Weights of a small contrastive audio-text model.
Training: 5000 steps, batches of 128.
Rows from block 9 of the audio encoder of a small contrastive audio-text model, named by matrix and row number. Rows with one number belong to one neuron. Each number is 200 + 40 x the weight over its row's rms, rounded and kept within 0 to 999. All counts start at 0.
Before each neuron's rows are labels from the 100 clips, of 14976, where the neuron reaches its highest value: "strongest on" is what is common among them. Only what is clearly more common there than usual is listed. The data: read English sentences (LibriTTS-R).
# fc1: MLP up (encoder.blocks.9.mlp.fc1.weight, 1024x256), inputs 64-127
# fc2: MLP down (encoder.blocks.9.mlp.fc2.weight, 256x1024, transposed), outputs 64-127

strongest on: the word "she"
fc1.404,198,141,154,212,164,197,200,199,237,180,210,174,205,155,183,185,203,197,232,183,224,236,221,144,210,227,231,185,199,201,83,136,192,219,157,223,227,181,269,142,187,268,197,174,157,151,237,125,227,187,258,174,109,190,248,186,220,203,166,156,226,199,175,210
fc2.404,189,139,176,126,198,234,127,225,202,157,180,193,260,148,208,167,199,214,107,198,271,177,144,188,254,172,220,144,243,256,173,227,272,221,178,242,175,207,274,227,255,240,216,239,200,227,219,210,165,210,212,168,148,236,212,149,226,159,202,229,208,237,164,144

strongest on: the word "he"
fc1.306,209,242,187,191,165,214,193,202,184,239,248,300,178,226,226,145,147,171,154,226,187,178,199,172,147,215,251,195,244,277,206,196,252,153,156,222,246,169,239,248,170,228,179,177,191,202,178,244,156,182,199,189,191,188,173,171,117,165,247,175,205,158,199,207
fc2.306,184,213,146,221,221,174,153,146,132,200,227,187,226,122,161,163,160,263,241,236,171,227,217,199,208,152,225,221,224,157,90,199,249,160,214,252,205,200,196,195,197,179,139,229,115,278,106,118,159,191,159,182,215,260,215,198,207,136,241,292,239,155,147,237

strongest on: the word "i"
fc1.330,174,273,273,193,187,183,210,151,235,174,241,184,178,227,170,224,160,214,181,162,149,190,170,162,198,214,186,212,190,253,241,208,240,178,204,165,153,178,196,204,233,248,178,240,133,160,176,208,209,221,174,223,160,220,147,219,169,178,157,255,276,178,150,136
fc2.330,200,231,180,151,207,187,211,202,138,141,210,112,193,273,215,249,201,223,229,179,248,174,150,138,167,182,181,231,185,224,192,220,231,210,222,242,227,192,252,194,268,128,229,135,200,294,200,169,222,237,135,190,193,185,173,191,202,171,168,187,241,180,169,214

strongest on: the word "he"
fc1.508,204,151,212,241,234,149,200,155,175,46,229,211,277,174,180,242,147,157,184,221,241,170,187,148,131,160,214,122,192,264,158,143,226,155,166,266,185,223,145,245,261,217,215,173,157,268,302,140,231,146,178,265,149,176,157,203,101,150,168,239,184,219,239,183
fc2.508,167,221,239,229,150,290,224,225,103,116,185,226,130,181,212,203,197,192,144,229,175,226,191,208,121,155,260,294,179,171,224,239,188,204,216,191,220,128,138,202,240,206,245,284,220,181,174,276,232,224,164,204,218,243,137,191,300,215,234,228,174,209,227,185

strongest on: the word "you"; text has "yes"
fc1.491,169,219,265,171,237,181,234,183,203,158,218,238,198,212,233,204,208,224,188,189,189,249,238,166,172,230,160,213,115,178,192,241,271,152,181,231,138,166,157,165,195,200,155,260,137,169,196,273,210,237,257,146,210,243,282,174,155,170,183,219,292,185,209,232
fc2.491,222,163,161,219,190,217,187,194,196,267,168,156,182,179,238,166,177,224,220,208,268,238,250,279,259,221,223,213,160,191,150,293,272,159,228,206,219,229,233,254,247,246,212,138,192,243,168,196,108,237,199,235,120,169,200,111,174,189,200,236,279,178,209,138

strongest on: the word "of"
fc1.539,166,206,204,211,215,212,268,243,212,142,151,238,167,193,188,228,244,212,184,172,187,200,189,171,200,168,147,224,192,232,214,230,251,182,136,143,183,212,162,176,222,168,246,252,271,185,202,262,229,265,179,217,164,143,251,189,271,193,203,161,163,152,120,268
fc2.539,157,232,158,204,157,232,215,209,166,277,234,210,199,211,256,226,181,253,107,113,232,205,147,144,158,235,239,243,103,168,138,228,227,216,218,225,255,174,238,194,197,232,249,298,223,173,139,181,209,172,209,214,209,266,236,242,236,229,245,184,172,146,218,210

strongest on: voice: male
fc1.6,159,204,213,257,186,241,205,163,275,193,184,199,250,234,225,261,204,230,202,241,218,213,216,263,211,240,196,245,260,209,188,274,210,245,199,150,182,136,251,262,159,204,209,202,245,198,231,206,305,207,140,174,228,230,176,198,239,238,209,206,189,208,185,229
fc2.6,199,158,166,146,174,180,206,165,180,170,204,231,190,222,177,171,165,189,163,198,157,145,262,243,241,220,177,184,219,214,154,210,165,256,273,267,162,334,165,194,194,133,168,206,218,190,233,169,165,292,274,237,117,172,215,226,143,169,186,191,200,210,237,208

strongest on: the word "not"
fc1.116,216,145,169,206,157,152,151,212,243,188,166,151,199,154,217,190,202,142,234,236,243,169,212,168,196,208,224,191,221,132,179,259,167,148,206,243,170,217,223,211,215,143,202,236,149,282,166,198,179,217,192,182,240,213,123,221,225,237,150,156,153,202,244,162
fc2.116,205,162,215,263,219,177,146,236,157,177,136,169,228,181,199,248,188,215,247,215,289,199,177,152,171,189,234,123,222,301,163,264,123,206,169,217,220,172,290,200,224,164,194,166,127,222,206,210,171,174,172,129,189,194,140,180,146,244,207,123,177,225,239,284

strongest on: voice: female
fc1.241,180,222,214,262,221,196,150,237,226,241,242,264,219,222,140,198,206,117,209,209,233,246,201,166,190,260,203,179,171,137,222,216,135,215,208,284,232,178,226,163,237,247,255,144,190,221,247,187,267,220,233,261,192,220,236,165,165,222,257,251,260,177,240,252
fc2.241,217,234,268,197,253,216,197,218,203,182,200,192,236,228,158,133,250,219,163,193,271,231,245,255,254,263,204,147,127,284,190,143,189,213,285,217,242,189,193,75,127,234,198,148,238,183,251,146,195,226,207,223,205,140,147,267,237,241,276,171,180,216,175,255

strongest on: the word "you"
fc1.604,143,201,223,231,242,170,173,177,243,106,264,196,206,158,171,186,142,222,180,185,241,225,199,171,144,237,169,128,161,222,146,209,173,173,182,233,138,195,154,150,238,190,195,205,163,196,196,217,154,210,251,144,179,168,219,152,152,209,177,180,200,187,164,214
fc2.604,165,164,219,274,170,244,197,253,240,211,197,192,229,255,225,191,244,253,225,202,234,170,212,141,172,227,194,242,244,295,192,191,226,217,228,258,140,282,233,255,202,181,209,194,242,212,160,110,209,195,171,158,122,146,191,190,170,205,198,108,173,222,258,161

strongest on: the word "of"
fc1.513,195,151,151,211,205,190,191,180,258,192,183,145,218,161,151,150,203,208,245,180,190,187,186,197,197,232,163,176,196,252,172,113,124,214,215,265,153,189,223,215,135,211,191,129,203,266,277,171,264,155,165,234,203,189,165,174,211,199,104,218,212,290,122,247
fc2.513,147,240,218,160,167,195,234,248,290,215,243,184,209,275,177,208,222,163,236,250,199,177,141,193,158,205,189,232,239,229,168,155,186,170,244,114,191,201,223,172,174,234,195,295,197,230,225,188,234,163,254,112,169,185,238,151,239,224,235,157,161,215,231,191

strongest on: the word "the"
fc1.317,324,179,239,258,237,171,212,204,242,176,220,164,180,241,215,107,230,255,252,219,182,177,133,144,265,197,132,182,144,244,171,187,163,181,107,183,189,212,287,135,187,199,207,171,141,159,254,164,209,154,248,150,147,181,181,132,249,150,124,142,245,218,161,239
fc2.317,217,157,210,197,199,212,186,186,194,222,192,245,214,176,198,234,211,217,263,319,281,221,157,200,227,247,208,142,268,189,173,212,223,172,177,207,196,226,218,158,271,181,190,263,182,148,189,195,223,255,212,138,215,163,178,161,167,183,229,149,181,196,237,199

strongest on: the word "you"
fc1.53,127,206,202,242,219,182,182,217,251,192,196,248,196,165,183,200,146,213,119,129,177,269,262,198,117,256,145,264,159,178,162,169,230,159,192,264,143,184,188,198,158,173,214,204,127,152,146,193,192,215,204,187,260,163,195,187,180,213,174,208,182,167,170,142
fc2.53,214,252,178,206,154,220,198,249,259,175,273,188,207,303,219,161,196,175,230,149,170,169,238,226,164,230,150,185,138,157,186,190,211,207,217,178,250,206,187,173,217,213,169,121,212,166,187,231,253,226,159,199,206,156,238,112,154,170,253,178,209,238,241,235

strongest on: voice: female; the word "he"
fc1.71,287,232,192,188,138,135,214,151,151,204,268,188,207,211,177,174,198,172,261,180,137,301,182,121,206,217,166,211,154,221,212,196,251,200,184,279,219,174,185,249,205,216,200,217,223,188,221,237,163,181,250,179,235,255,218,119,245,221,224,276,190,148,261,212
fc2.71,253,282,181,250,219,191,228,201,168,161,267,215,133,245,166,208,187,189,166,194,160,237,106,235,224,185,240,239,159,219,216,205,254,180,212,233,227,220,214,176,228,199,206,183,224,228,198,150,235,231,178,235,201,182,209,292,172,159,232,229,154,289,183,199

strongest on: the word "be"
fc1.521,193,169,219,182,197,145,165,194,189,196,251,154,155,199,254,213,152,216,218,204,198,238,177,209,254,180,238,137,221,269,125,175,241,254,234,249,178,195,248,174,201,243,131,201,120,196,280,184,253,213,181,122,213,205,210,208,189,198,132,162,252,249,169,222
fc2.521,228,223,162,259,189,217,225,229,181,160,230,152,201,147,198,214,208,217,208,134,282,235,271,127,131,173,162,208,183,149,231,141,209,162,196,226,150,206,268,220,167,182,225,139,149,195,290,184,179,196,241,172,188,183,210,156,171,234,199,250,201,251,178,107

strongest on: voice: female
fc1.57,169,273,190,203,144,165,173,175,192,198,281,261,178,171,214,236,119,145,152,196,174,171,148,185,164,266,209,227,145,227,206,199,283,121,211,265,151,157,141,218,232,262,184,154,190,168,122,236,231,259,157,135,179,178,240,163,164,194,234,225,233,182,208,138
fc2.57,249,270,270,140,180,168,118,228,254,219,240,142,196,205,181,188,198,213,253,151,260,91,194,136,223,270,234,258,248,199,203,220,217,185,197,171,170,167,191,233,182,219,226,205,197,153,269,204,147,187,234,218,229,235,228,216,131,156,174,202,218,168,135,212

strongest on: the word "for"
fc1.409,224,106,225,197,184,232,148,170,183,106,195,165,220,241,204,209,284,205,238,238,171,202,187,184,234,171,188,209,204,227,79,190,134,194,147,177,219,238,271,170,182,228,207,214,186,233,222,174,157,158,202,181,166,255,245,169,162,267,116,96,138,192,188,228
fc2.409,184,206,264,237,197,248,181,227,116,218,227,195,191,186,222,233,217,225,188,174,258,258,170,205,283,147,210,220,237,235,208,187,209,125,220,260,194,161,281,160,176,220,203,249,199,214,150,187,204,125,173,177,164,213,200,95,271,258,96,212,215,189,251,242

strongest on: voice: male
fc1.124,182,202,198,255,186,201,139,177,211,253,160,212,223,179,257,304,236,167,171,233,232,209,158,240,168,134,147,240,210,181,167,222,187,249,240,227,268,102,243,194,258,170,245,172,192,245,257,269,164,197,245,255,193,233,226,257,202,119,186,172,198,159,206,134
fc2.124,179,171,209,273,185,166,171,205,140,201,185,187,186,184,196,207,204,170,208,237,153,247,233,255,176,215,195,145,171,206,197,154,228,144,268,144,224,214,152,188,213,171,200,220,200,199,218,170,238,155,249,286,183,213,296,185,203,237,212,265,218,218,188,192

strongest on: voice: male
fc1.75,239,120,157,248,239,230,139,241,295,148,194,227,219,214,240,169,195,230,263,216,243,209,172,147,238,277,186,253,200,200,223,160,266,183,212,166,183,222,279,229,175,189,157,213,183,187,194,204,240,148,208,179,181,208,237,137,229,222,186,196,133,169,186,238
fc2.75,230,206,176,207,183,175,144,251,256,216,172,171,204,191,320,212,137,170,172,169,186,151,177,195,258,232,250,180,284,222,252,202,131,236,207,203,208,201,203,223,231,241,221,196,215,147,162,239,189,226,141,239,237,157,236,205,172,90,228,240,217,115,160,219

strongest on: the word "and"
fc1.260,257,170,107,206,190,181,218,240,161,110,167,224,270,176,176,187,220,154,200,183,290,225,122,190,204,226,216,245,155,249,198,233,212,197,257,182,214,154,203,136,207,226,256,219,137,166,180,239,139,159,204,177,220,140,178,186,262,188,215,232,204,165,184,138
fc2.260,145,219,217,152,255,119,142,251,193,202,187,224,209,283,220,180,190,226,148,191,198,177,242,249,174,208,205,263,239,205,182,190,223,270,223,190,227,260,218,196,311,270,173,225,236,228,217,172,141,234,199,210,215,195,139,172,207,223,263,230,207,162,175,248

strongest on: voice: male
fc1.633,219,221,183,214,123,189,205,229,173,103,239,199,246,181,221,177,222,185,148,226,210,197,168,208,165,230,148,155,156,242,242,164,202,165,158,167,143,185,165,234,164,205,179,185,136,241,190,222,256,167,229,220,238,189,182,211,198,187,197,253,231,157,231,124
fc2.633,137,229,241,123,233,282,207,209,211,198,202,206,279,248,176,183,196,169,235,100,192,186,237,167,190,206,176,172,208,105,168,211,283,221,147,160,186,202,259,189,163,273,187,180,180,143,244,138,229,270,168,266,221,231,149,186,173,224,242,177,224,169,171,184

strongest on: the word "i"
fc1.544,223,233,119,190,235,189,197,250,158,221,181,174,215,191,197,253,216,232,187,208,226,214,206,181,118,252,191,160,142,237,194,235,161,228,190,224,197,254,165,229,252,126,171,155,164,188,218,164,141,221,285,264,233,147,143,145,192,234,246,232,267,154,222,147
fc2.544,252,221,195,227,221,186,244,173,187,238,275,164,237,190,173,153,213,218,193,215,187,252,239,190,185,172,180,215,236,272,202,201,177,185,196,207,184,145,165,230,210,195,230,188,273,161,215,139,170,140,230,255,263,160,251,152,157,245,291,173,228,222,126,156

strongest on: voice: female
fc1.365,158,251,178,267,188,239,282,192,173,206,184,220,124,240,171,163,160,228,254,225,315,281,209,223,207,177,107,218,183,248,234,202,191,194,176,154,213,200,150,202,198,171,206,134,192,220,191,228,169,183,179,152,216,282,219,210,191,243,230,207,234,233,195,187
fc2.365,150,190,138,192,152,216,185,151,245,228,226,172,224,145,156,162,205,135,227,230,195,156,206,252,127,195,204,201,291,192,194,175,200,190,211,207,167,99,186,210,204,119,233,203,198,183,172,165,195,200,241,246,302,162,194,179,175,210,226,177,198,227,166,184

strongest on: the word "she"
fc1.210,173,168,172,206,192,189,198,160,197,99,324,245,200,186,185,212,153,130,228,174,274,227,205,119,215,169,192,208,204,192,129,179,175,154,155,212,222,197,184,262,192,213,189,185,119,224,180,188,171,132,174,179,176,226,184,185,180,157,222,200,219,269,218,184
fc2.210,163,117,208,195,233,171,219,157,195,197,192,223,255,199,186,150,150,185,131,193,210,172,267,231,243,260,168,212,236,172,161,116,127,254,179,154,171,166,237,220,243,226,273,143,135,218,133,227,241,233,207,223,222,191,124,237,239,181,201,175,201,210,245,183