From a checkpoint of a small contrastive audio-text model.
Model: encoder activation gelu, encoder width 256.
Rows from block 2 of the audio encoder, named by matrix and row number. Rows with one number belong to one neuron. Each number is 50 + 12 x the weight over its row's rms, rounded and kept within 0 to 99. All counts start at 0. After the name is the row's rms in percent of the matrix's.
# fc1: MLP up (encoder.blocks.2.mlp.fc1.weight, 1024x256), inputs 172-255
# fc2: MLP down (encoder.blocks.2.mlp.fc2.weight, 256x1024, transposed), outputs 172-255
fc1.458 096:73 23 83 61 59 59 43 74 43 41 48 52 25 51 39 55 33 43 54 59 47 43 56 40 58 51 29 50 62 64 71 64 64 53 47 42 49 63 61 39 51 56 66 39 46 68 45 41 64 51 38 35 52 49 61 79 53 28 31 56 52 40 57 62 55 50 44 53 52 54 47 41 56 58 48 41 71 51 45 54 26 69 48 34
fc1.459 098:65 27 65 50 28 39 40 43 46 35 34 73 66 50 41 48 54 46 51 34 30 43 62 39 42 59 64 61 73 66 58 63 62 67 53 42 45 41 77 46 36 49 51 37 63 28 42 38 46 50 45 39 33 37 48 80 60 35 47 27 58 42 52 58 61 27 57 50 39 36 48 39 62 44 27 41 56 44 66 64 33 55 43 71
fc1.460 085:28 56 73 59 72 75 52 36 46 57 62 56 51 66 50 46 57 42 57 29 49 25 48 49 26 63 58 60 54 44 57 33 37 49 28 63 65 41 27 45 42 68 58 41 55 67 48 69 60 33 42 51 48 42 55 38 54 47 52 52 62 57 45 35 44 51 34 57 69 48 61 54 27 42 60 43 48 64 38 26 46 53 49 55
fc1.461 127:68 45 75 54 49 44 32 51 44 43 56 85 37 50 40 57 43 41 62 47 54 67 54 35 43 62 41 59 76 48 54 70 71 56 52 38 56 49 84 49 57 46 63 25 49 56 65 65 65 53 35 35 56 55 34 63 48 36 34 30 72 60 73 63 62 39 42 45 42 61 43 43 37 60 71 53 50 48 61 52 31 58 69 46
fc1.462 082:54 40 53 36 64 37 68 68 59 44 36 37 42 59 33 57 72 59 26 51 33 23 46 61 60 42 68 76 38 72 36 57 53 33 62 32 41 34 53 56 53 48 58 61 49 58 51 65 38 60 46 46 55 39 43 58 66 56 44 46 27 49 45 66 45 36 46 44 61 60 49 45 59 47 36 55 55 61 52 59 51 82 54 29
fc1.463 153:51 68 54 45 54 39 52 74 46 51 56 81 22 69 33 60 50 49 59 31 49 52 59 51 51 49 28 52 50 54 58 71 64 41 17 41 58 55 84 60 55 40 58 46 41 56 43 68 43 47 42 51 49 40 42 61 52 30 51 51 47 38 65 57 79 48 58 47 58 36 47 53 41 57 53 46 57 38 49 48 31 44 59 47
fc1.464 078:57 58 58 66 66 60 30 46 46 45 40 51 67 46 39 51 58 40 40 53 53 49 59 67 41 48 77 69 47 32 34 44 52 43 64 56 45 38 52 61 47 25 57 33 53 51 46 51 52 47 35 56 54 47 44 40 48 62 34 55 68 52 73 71 53 59 58 31 50 42 46 54 30 40 36 38 31 71 59 49 52 27 62 48
fc1.465 135:37 41 56 45 48 51 49 50 54 29 42 72 59 46 62 54 51 38 64 24 45 48 35 16 39 61 46 48 77 62 44 49 64 59 40 71 51 59 79 58 37 38 64 44 45 37 44 44 37 39 53 43 38 61 28 76 58 29 46 38 60 63 67 56 71 49 55 34 62 39 41 47 54 43 53 27 43 41 55 59 15 69 44 46
fc1.466 111:37 60 59 63 43 55 49 40 51 47 57 64 34 76 33 58 33 50 45 49 57 18 49 31 46 48 39 61 79 49 72 49 47 59 51 71 72 52 68 49 37 48 61 36 61 66 50 33 41 51 47 35 45 37 68 55 55 30 57 35 47 48 53 54 48 48 61 61 74 33 40 40 70 68 54 25 62 53 58 86 35 56 71 46
fc1.467 122:54 44 61 60 62 70 53 47 46 34 40 74 32 66 37 42 64 32 29 40 42 29 56 47 53 44 33 49 81 41 51 29 59 44 53 54 56 67 83 41 65 54 68 44 66 48 70 44 74 54 58 32 38 60 32 60 60 57 39 56 60 62 67 42 48 56 42 40 49 35 36 49 42 51 67 58 45 58 48 71 40 68 68 45
fc1.468 082:36 57 68 49 69 63 46 31 33 45 78 51 47 62 36 56 56 49 41 59 30 56 37 30 42 53 38 55 52 51 61 36 47 45 39 47 65 54 59 50 44 35 43 28 35 55 48 64 45 52 46 52 61 44 56 73 43 49 38 48 58 59 37 53 35 61 35 61 44 59 42 59 36 37 56 30 51 71 32 38 34 49 47 35
fc1.469 097:38 35 62 67 58 48 43 34 54 57 64 49 32 37 39 49 44 49 36 79 29 68 33 58 64 49 64 66 53 44 56 51 75 58 49 50 52 72 43 37 44 54 52 41 81 44 55 43 48 35 48 35 42 72 50 61 79 37 46 48 32 42 71 50 46 39 50 46 34 52 36 55 56 48 58 43 55 46 46 57 43 78 49 52
fc1.470 081:42 42 59 59 48 32 52 50 48 44 66 66 64 40 43 44 51 43 49 56 49 49 64 40 34 54 24 65 44 57 29 43 56 68 40 70 56 53 51 30 44 50 53 52 58 51 58 43 68 45 47 32 59 50 64 48 54 65 60 43 54 43 63 60 58 62 51 35 43 41 54 36 45 84 42 41 34 61 68 47 54 55 53 41
fc1.471 078:69 41 67 64 61 42 42 50 52 43 53 39 59 71 38 38 56 66 45 67 52 31 56 55 49 45 56 51 43 62 52 78 63 49 39 65 35 57 53 56 57 58 56 40 51 53 42 64 57 54 71 58 40 38 63 76 62 47 55 39 55 54 62 58 44 51 42 44 38 59 50 63 56 43 37 57 45 54 28 35 38 26 41 67
fc1.472 086:45 52 71 36 53 31 65 42 43 53 81 47 34 63 62 42 39 54 33 50 37 40 74 38 54 53 28 49 59 52 36 39 74 71 46 48 39 44 68 49 37 54 75 57 45 41 64 54 77 57 57 36 61 56 42 52 37 34 44 48 60 51 54 53 50 50 58 60 48 38 53 74 66 52 58 39 62 53 46 38 55 37 66 47
fc1.473 073:66 45 67 66 52 33 47 38 64 41 50 34 50 56 57 60 32 43 37 31 58 35 45 66 41 32 50 27 51 70 41 61 27 40 52 58 54 66 59 61 62 43 46 41 46 64 48 43 41 36 70 50 44 64 57 56 38 57 65 61 52 72 47 41 30 33 81 53 55 40 40 52 64 50 39 62 53 58 24 51 36 45 60 56
fc1.474 080:35 43 72 61 61 32 46 51 58 46 29 54 58 65 55 47 62 47 44 48 45 56 58 44 55 55 50 60 63 68 52 70 64 50 55 67 33 56 43 65 65 53 40 47 48 41 63 45 39 60 38 60 36 48 32 50 31 61 44 47 30 50 63 26 46 51 34 37 61 56 43 50 17 43 78 66 54 38 71 61 51 59 44 58
fc1.475 078:49 37 66 60 45 33 41 70 45 39 55 52 44 45 67 58 71 59 32 46 58 45 42 73 47 36 57 50 52 59 47 71 39 42 59 43 46 54 46 30 43 44 80 55 60 39 38 32 30 43 39 60 64 62 57 49 59 37 64 66 41 44 64 24 82 74 58 55 52 43 36 58 47 50 60 59 71 52 58 64 66 59 43 59
fc1.476 077:45 27 40 64 43 80 64 39 45 58 37 50 57 42 47 54 41 64 63 46 40 55 39 32 30 51 51 53 54 68 72 52 43 74 48 63 71 52 48 64 43 67 59 44 77 23 56 39 64 48 35 41 49 51 56 45 40 51 42 49 48 56 46 60 67 63 42 56 42 38 47 38 45 56 37 40 67 38 54 57 59 39 54 54
fc2.458 107:43 66 38 51 56 55 47 47 47 63 46 66 50 63 41 65 39 58 59 77 48 31 53 67 50 60 60 56 49 47 43 53 64 37 52 50 61 60 59 46 42 50 71 49 58 48 60 76 59 36 60 44 61 63 71 53 61 35 52 32 44 51 71 39 51 71 51 38 47 51 40 68 40 48 47 52 71 47 67 45 48 40 57 51
fc2.459 104:45 52 65 61 60 42 70 40 33 40 35 61 56 48 37 61 53 62 56 14 38 52 21 55 43 57 60 43 62 41 42 52 50 45 69 56 45 43 60 45 15 54 68 44 48 57 66 71 50 66 68 60 57 44 43 50 61 39 55 51 51 66 60 46 59 66 71 56 57 42 50 41 43 51 54 53 34 66 57 62 76 47 70 53
fc2.460 100:28 28 44 44 44 44 64 38 65 61 73 59 19 31 59 45 53 40 59 55 46 31 58 55 34 45 52 49 49 59 70 64 54 63 57 88 49 60 61 72 62 68 47 54 53 34 53 37 65 50 56 50 61 38 45 20 60 26 45 62 34 49 46 54 55 41 67 56 67 43 53 52 64 59 50 51 47 66 31 54 40 36 43 48
fc2.461 109:53 68 45 60 49 46 53 47 65 43 58 55 62 60 34 99 46 60 24 51 55 62 40 51 34 48 40 43 27 66 63 69 51 77 28 47 32 60 59 65 69 72 43 48 39 50 52 40 52 57 39 40 31 47 77 61 49 68 54 50 52 36 53 70 46 38 38 62 43 45 52 44 31 54 40 53 39 28 43 46 64 30 40 52
fc2.462 101:66 50 60 43 84 49 57 46 50 29 41 39 64 39 51 49 23 54 34 62 50 38 51 52 68 35 46 46 66 55 41 33 43 49 47 60 82 41 60 32 46 55 62 30 57 69 71 48 70 45 47 51 53 33 62 49 37 34 33 55 37 62 45 42 53 42 47 21 50 40 44 41 69 45 52 47 37 54 58 41 59 37 50 48
fc2.463 111:58 45 63 48 51 64 22 67 48 56 51 42 56 66 38 99 39 43 61 44 57 43 49 70 42 52 42 33 52 24 69 32 47 58 45 46 63 57 47 62 57 44 56 40 40 58 40 63 43 31 53 47 29 55 46 56 53 48 70 49 42 33 47 43 46 54 26 48 70 34 47 53 39 50 43 38 66 80 69 57 62 65 49 58
fc2.464 106:38 49 51 37 38 77 54 65 52 63 54 65 68 63 53 49 59 42 45 49 68 77 58 32 79 48 52 56 52 65 58 49 71 65 44 77 50 69 49 34 45 53 51 35 54 33 34 45 41 52 63 49 58 55 53 74 29 65 62 59 51 61 44 60 57 65 24 57 40 44 51 77 31 28 66 35 57 67 49 45 59 60 37 41
fc2.465 100:79 29 43 65 65 48 53 67 27 63 60 49 53 36 44 93 53 47 44 37 43 61 64 42 42 51 48 40 39 50 59 20 49 62 45 62 47 57 79 35 57 46 39 43 45 60 54 64 42 45 33 46 64 48 64 46 69 54 59 44 45 55 34 44 31 44 56 60 40 62 43 31 44 36 28 42 47 40 32 53 50 52 59 46
fc2.466 102:59 49 45 37 38 52 34 66 33 30 44 69 46 37 41 86 46 53 74 26 38 67 52 59 51 39 46 61 37 32 34 36 25 33 67 59 63 51 49 36 45 62 44 34 70 61 48 40 48 39 45 38 58 62 70 18 41 29 41 41 53 39 46 27 61 52 64 50 51 45 60 29 54 37 43 37 32 64 39 51 54 60 32 45
fc2.467 101:53 72 47 53 57 70 54 58 37 46 42 50 71 48 43 87 52 54 27 57 46 36 49 41 34 54 48 54 58 43 48 65 56 26 33 48 52 56 58 63 56 56 64 42 41 23 44 36 44 45 58 33 42 32 66 61 60 35 56 41 67 58 54 53 44 49 63 44 67 62 58 68 63 58 39 49 33 24 51 46 76 53 33 37
fc2.468 101:34 25 44 36 38 44 50 50 58 46 34 51 52 43 45 53 75 46 63 23 62 31 48 54 39 76 64 55 57 55 55 74 37 50 68 68 31 44 52 53 68 63 63 43 48 54 57 38 43 31 44 58 53 57 51 25 60 50 18 52 45 42 40 48 22 61 56 42 48 41 65 45 49 62 40 50 41 36 42 46 65 20 52 24
fc2.469 103:51 38 63 50 66 34 47 47 42 51 51 45 56 38 49 54 25 60 63 37 46 42 49 28 70 38 36 65 48 49 39 65 83 50 45 70 82 59 36 48 51 47 67 46 51 56 25 48 64 53 56 58 34 61 51 54 70 48 24 37 68 61 46 56 47 53 43 56 30 47 25 39 46 57 56 36 60 41 49 51 37 59 47 44
fc2.470 095:62 48 40 44 23 59 61 55 44 41 65 34 34 64 41 50 49 50 54 35 62 63 34 33 45 54 50 50 56 36 64 67 44 52 38 62 57 44 58 54 50 52 43 75 50 71 64 70 48 86 46 37 45 24 33 42 45 44 35 74 34 45 50 34 42 46 28 37 54 60 37 30 37 55 71 54 58 39 72 45 51 17 42 34
fc2.471 091:58 82 62 42 72 60 37 74 45 53 44 55 47 61 45 55 48 38 46 51 64 52 41 50 40 47 43 38 57 38 58 38 44 49 38 75 56 55 41 49 50 43 65 66 25 37 50 40 39 69 55 51 54 44 46 58 49 54 45 32 50 66 54 57 52 57 60 26 59 49 38 39 81 49 39 62 45 85 40 24 32 44 59 48
fc2.472 099:34 65 40 58 31 50 43 60 58 64 43 35 43 48 36 54 68 25 65 54 55 47 39 34 60 58 24 37 43 45 37 31 58 34 35 40 37 38 46 67 51 40 63 62 46 57 59 67 60 48 70 63 55 39 46 50 49 40 56 32 51 40 43 68 68 46 53 67 27 43 49 64 52 51 48 66 30 34 51 28 34 48 56 50
fc2.473 090:47 59 54 50 69 37 39 39 52 37 45 33 70 41 56 52 56 53 32 49 39 68 52 63 44 40 40 43 50 48 35 23 43 46 67 82 52 57 52 49 51 35 58 60 59 42 66 40 60 37 56 55 61 48 55 51 60 68 64 78 54 56 51 50 36 44 42 46 63 35 57 57 40 31 34 63 45 32 53 39 49 47 46 51
fc2.474 098:43 56 43 23 61 39 51 45 49 51 42 55 50 45 54 50 55 58 31 62 58 40 73 56 44 58 41 70 46 65 53 72 64 34 59 46 52 34 31 55 47 56 67 64 45 47 58 60 39 49 60 34 57 66 54 57 61 41 63 68 22 62 61 36 46 56 47 51 34 41 54 38 51 59 57 36 57 55 49 42 49 54 39 54
fc2.475 090:45 63 61 24 58 53 37 69 41 54 43 33 68 57 59 50 32 54 61 61 39 31 50 52 43 64 67 60 44 40 30 62 51 42 28 65 66 51 53 43 60 41 45 79 55 42 37 49 40 32 45 45 35 54 43 55 42 60 60 57 56 33 29 47 48 47 64 38 41 47 45 32 54 41 51 22 57 54 38 17 49 63 67 32
fc2.476 097:57 31 50 52 54 52 65 62 63 60 71 71 32 47 44 52 54 71 77 32 36 54 48 70 53 46 55 47 58 64 38 50 50 45 63 56 38 29 53 49 48 50 42 54 48 74 46 76 50 38 63 23 53 43 45 62 59 52 47 42 50 50 43 61 55 46 66 52 62 29 52 46 49 26 52 65 71 61 20 68 44 30 53 38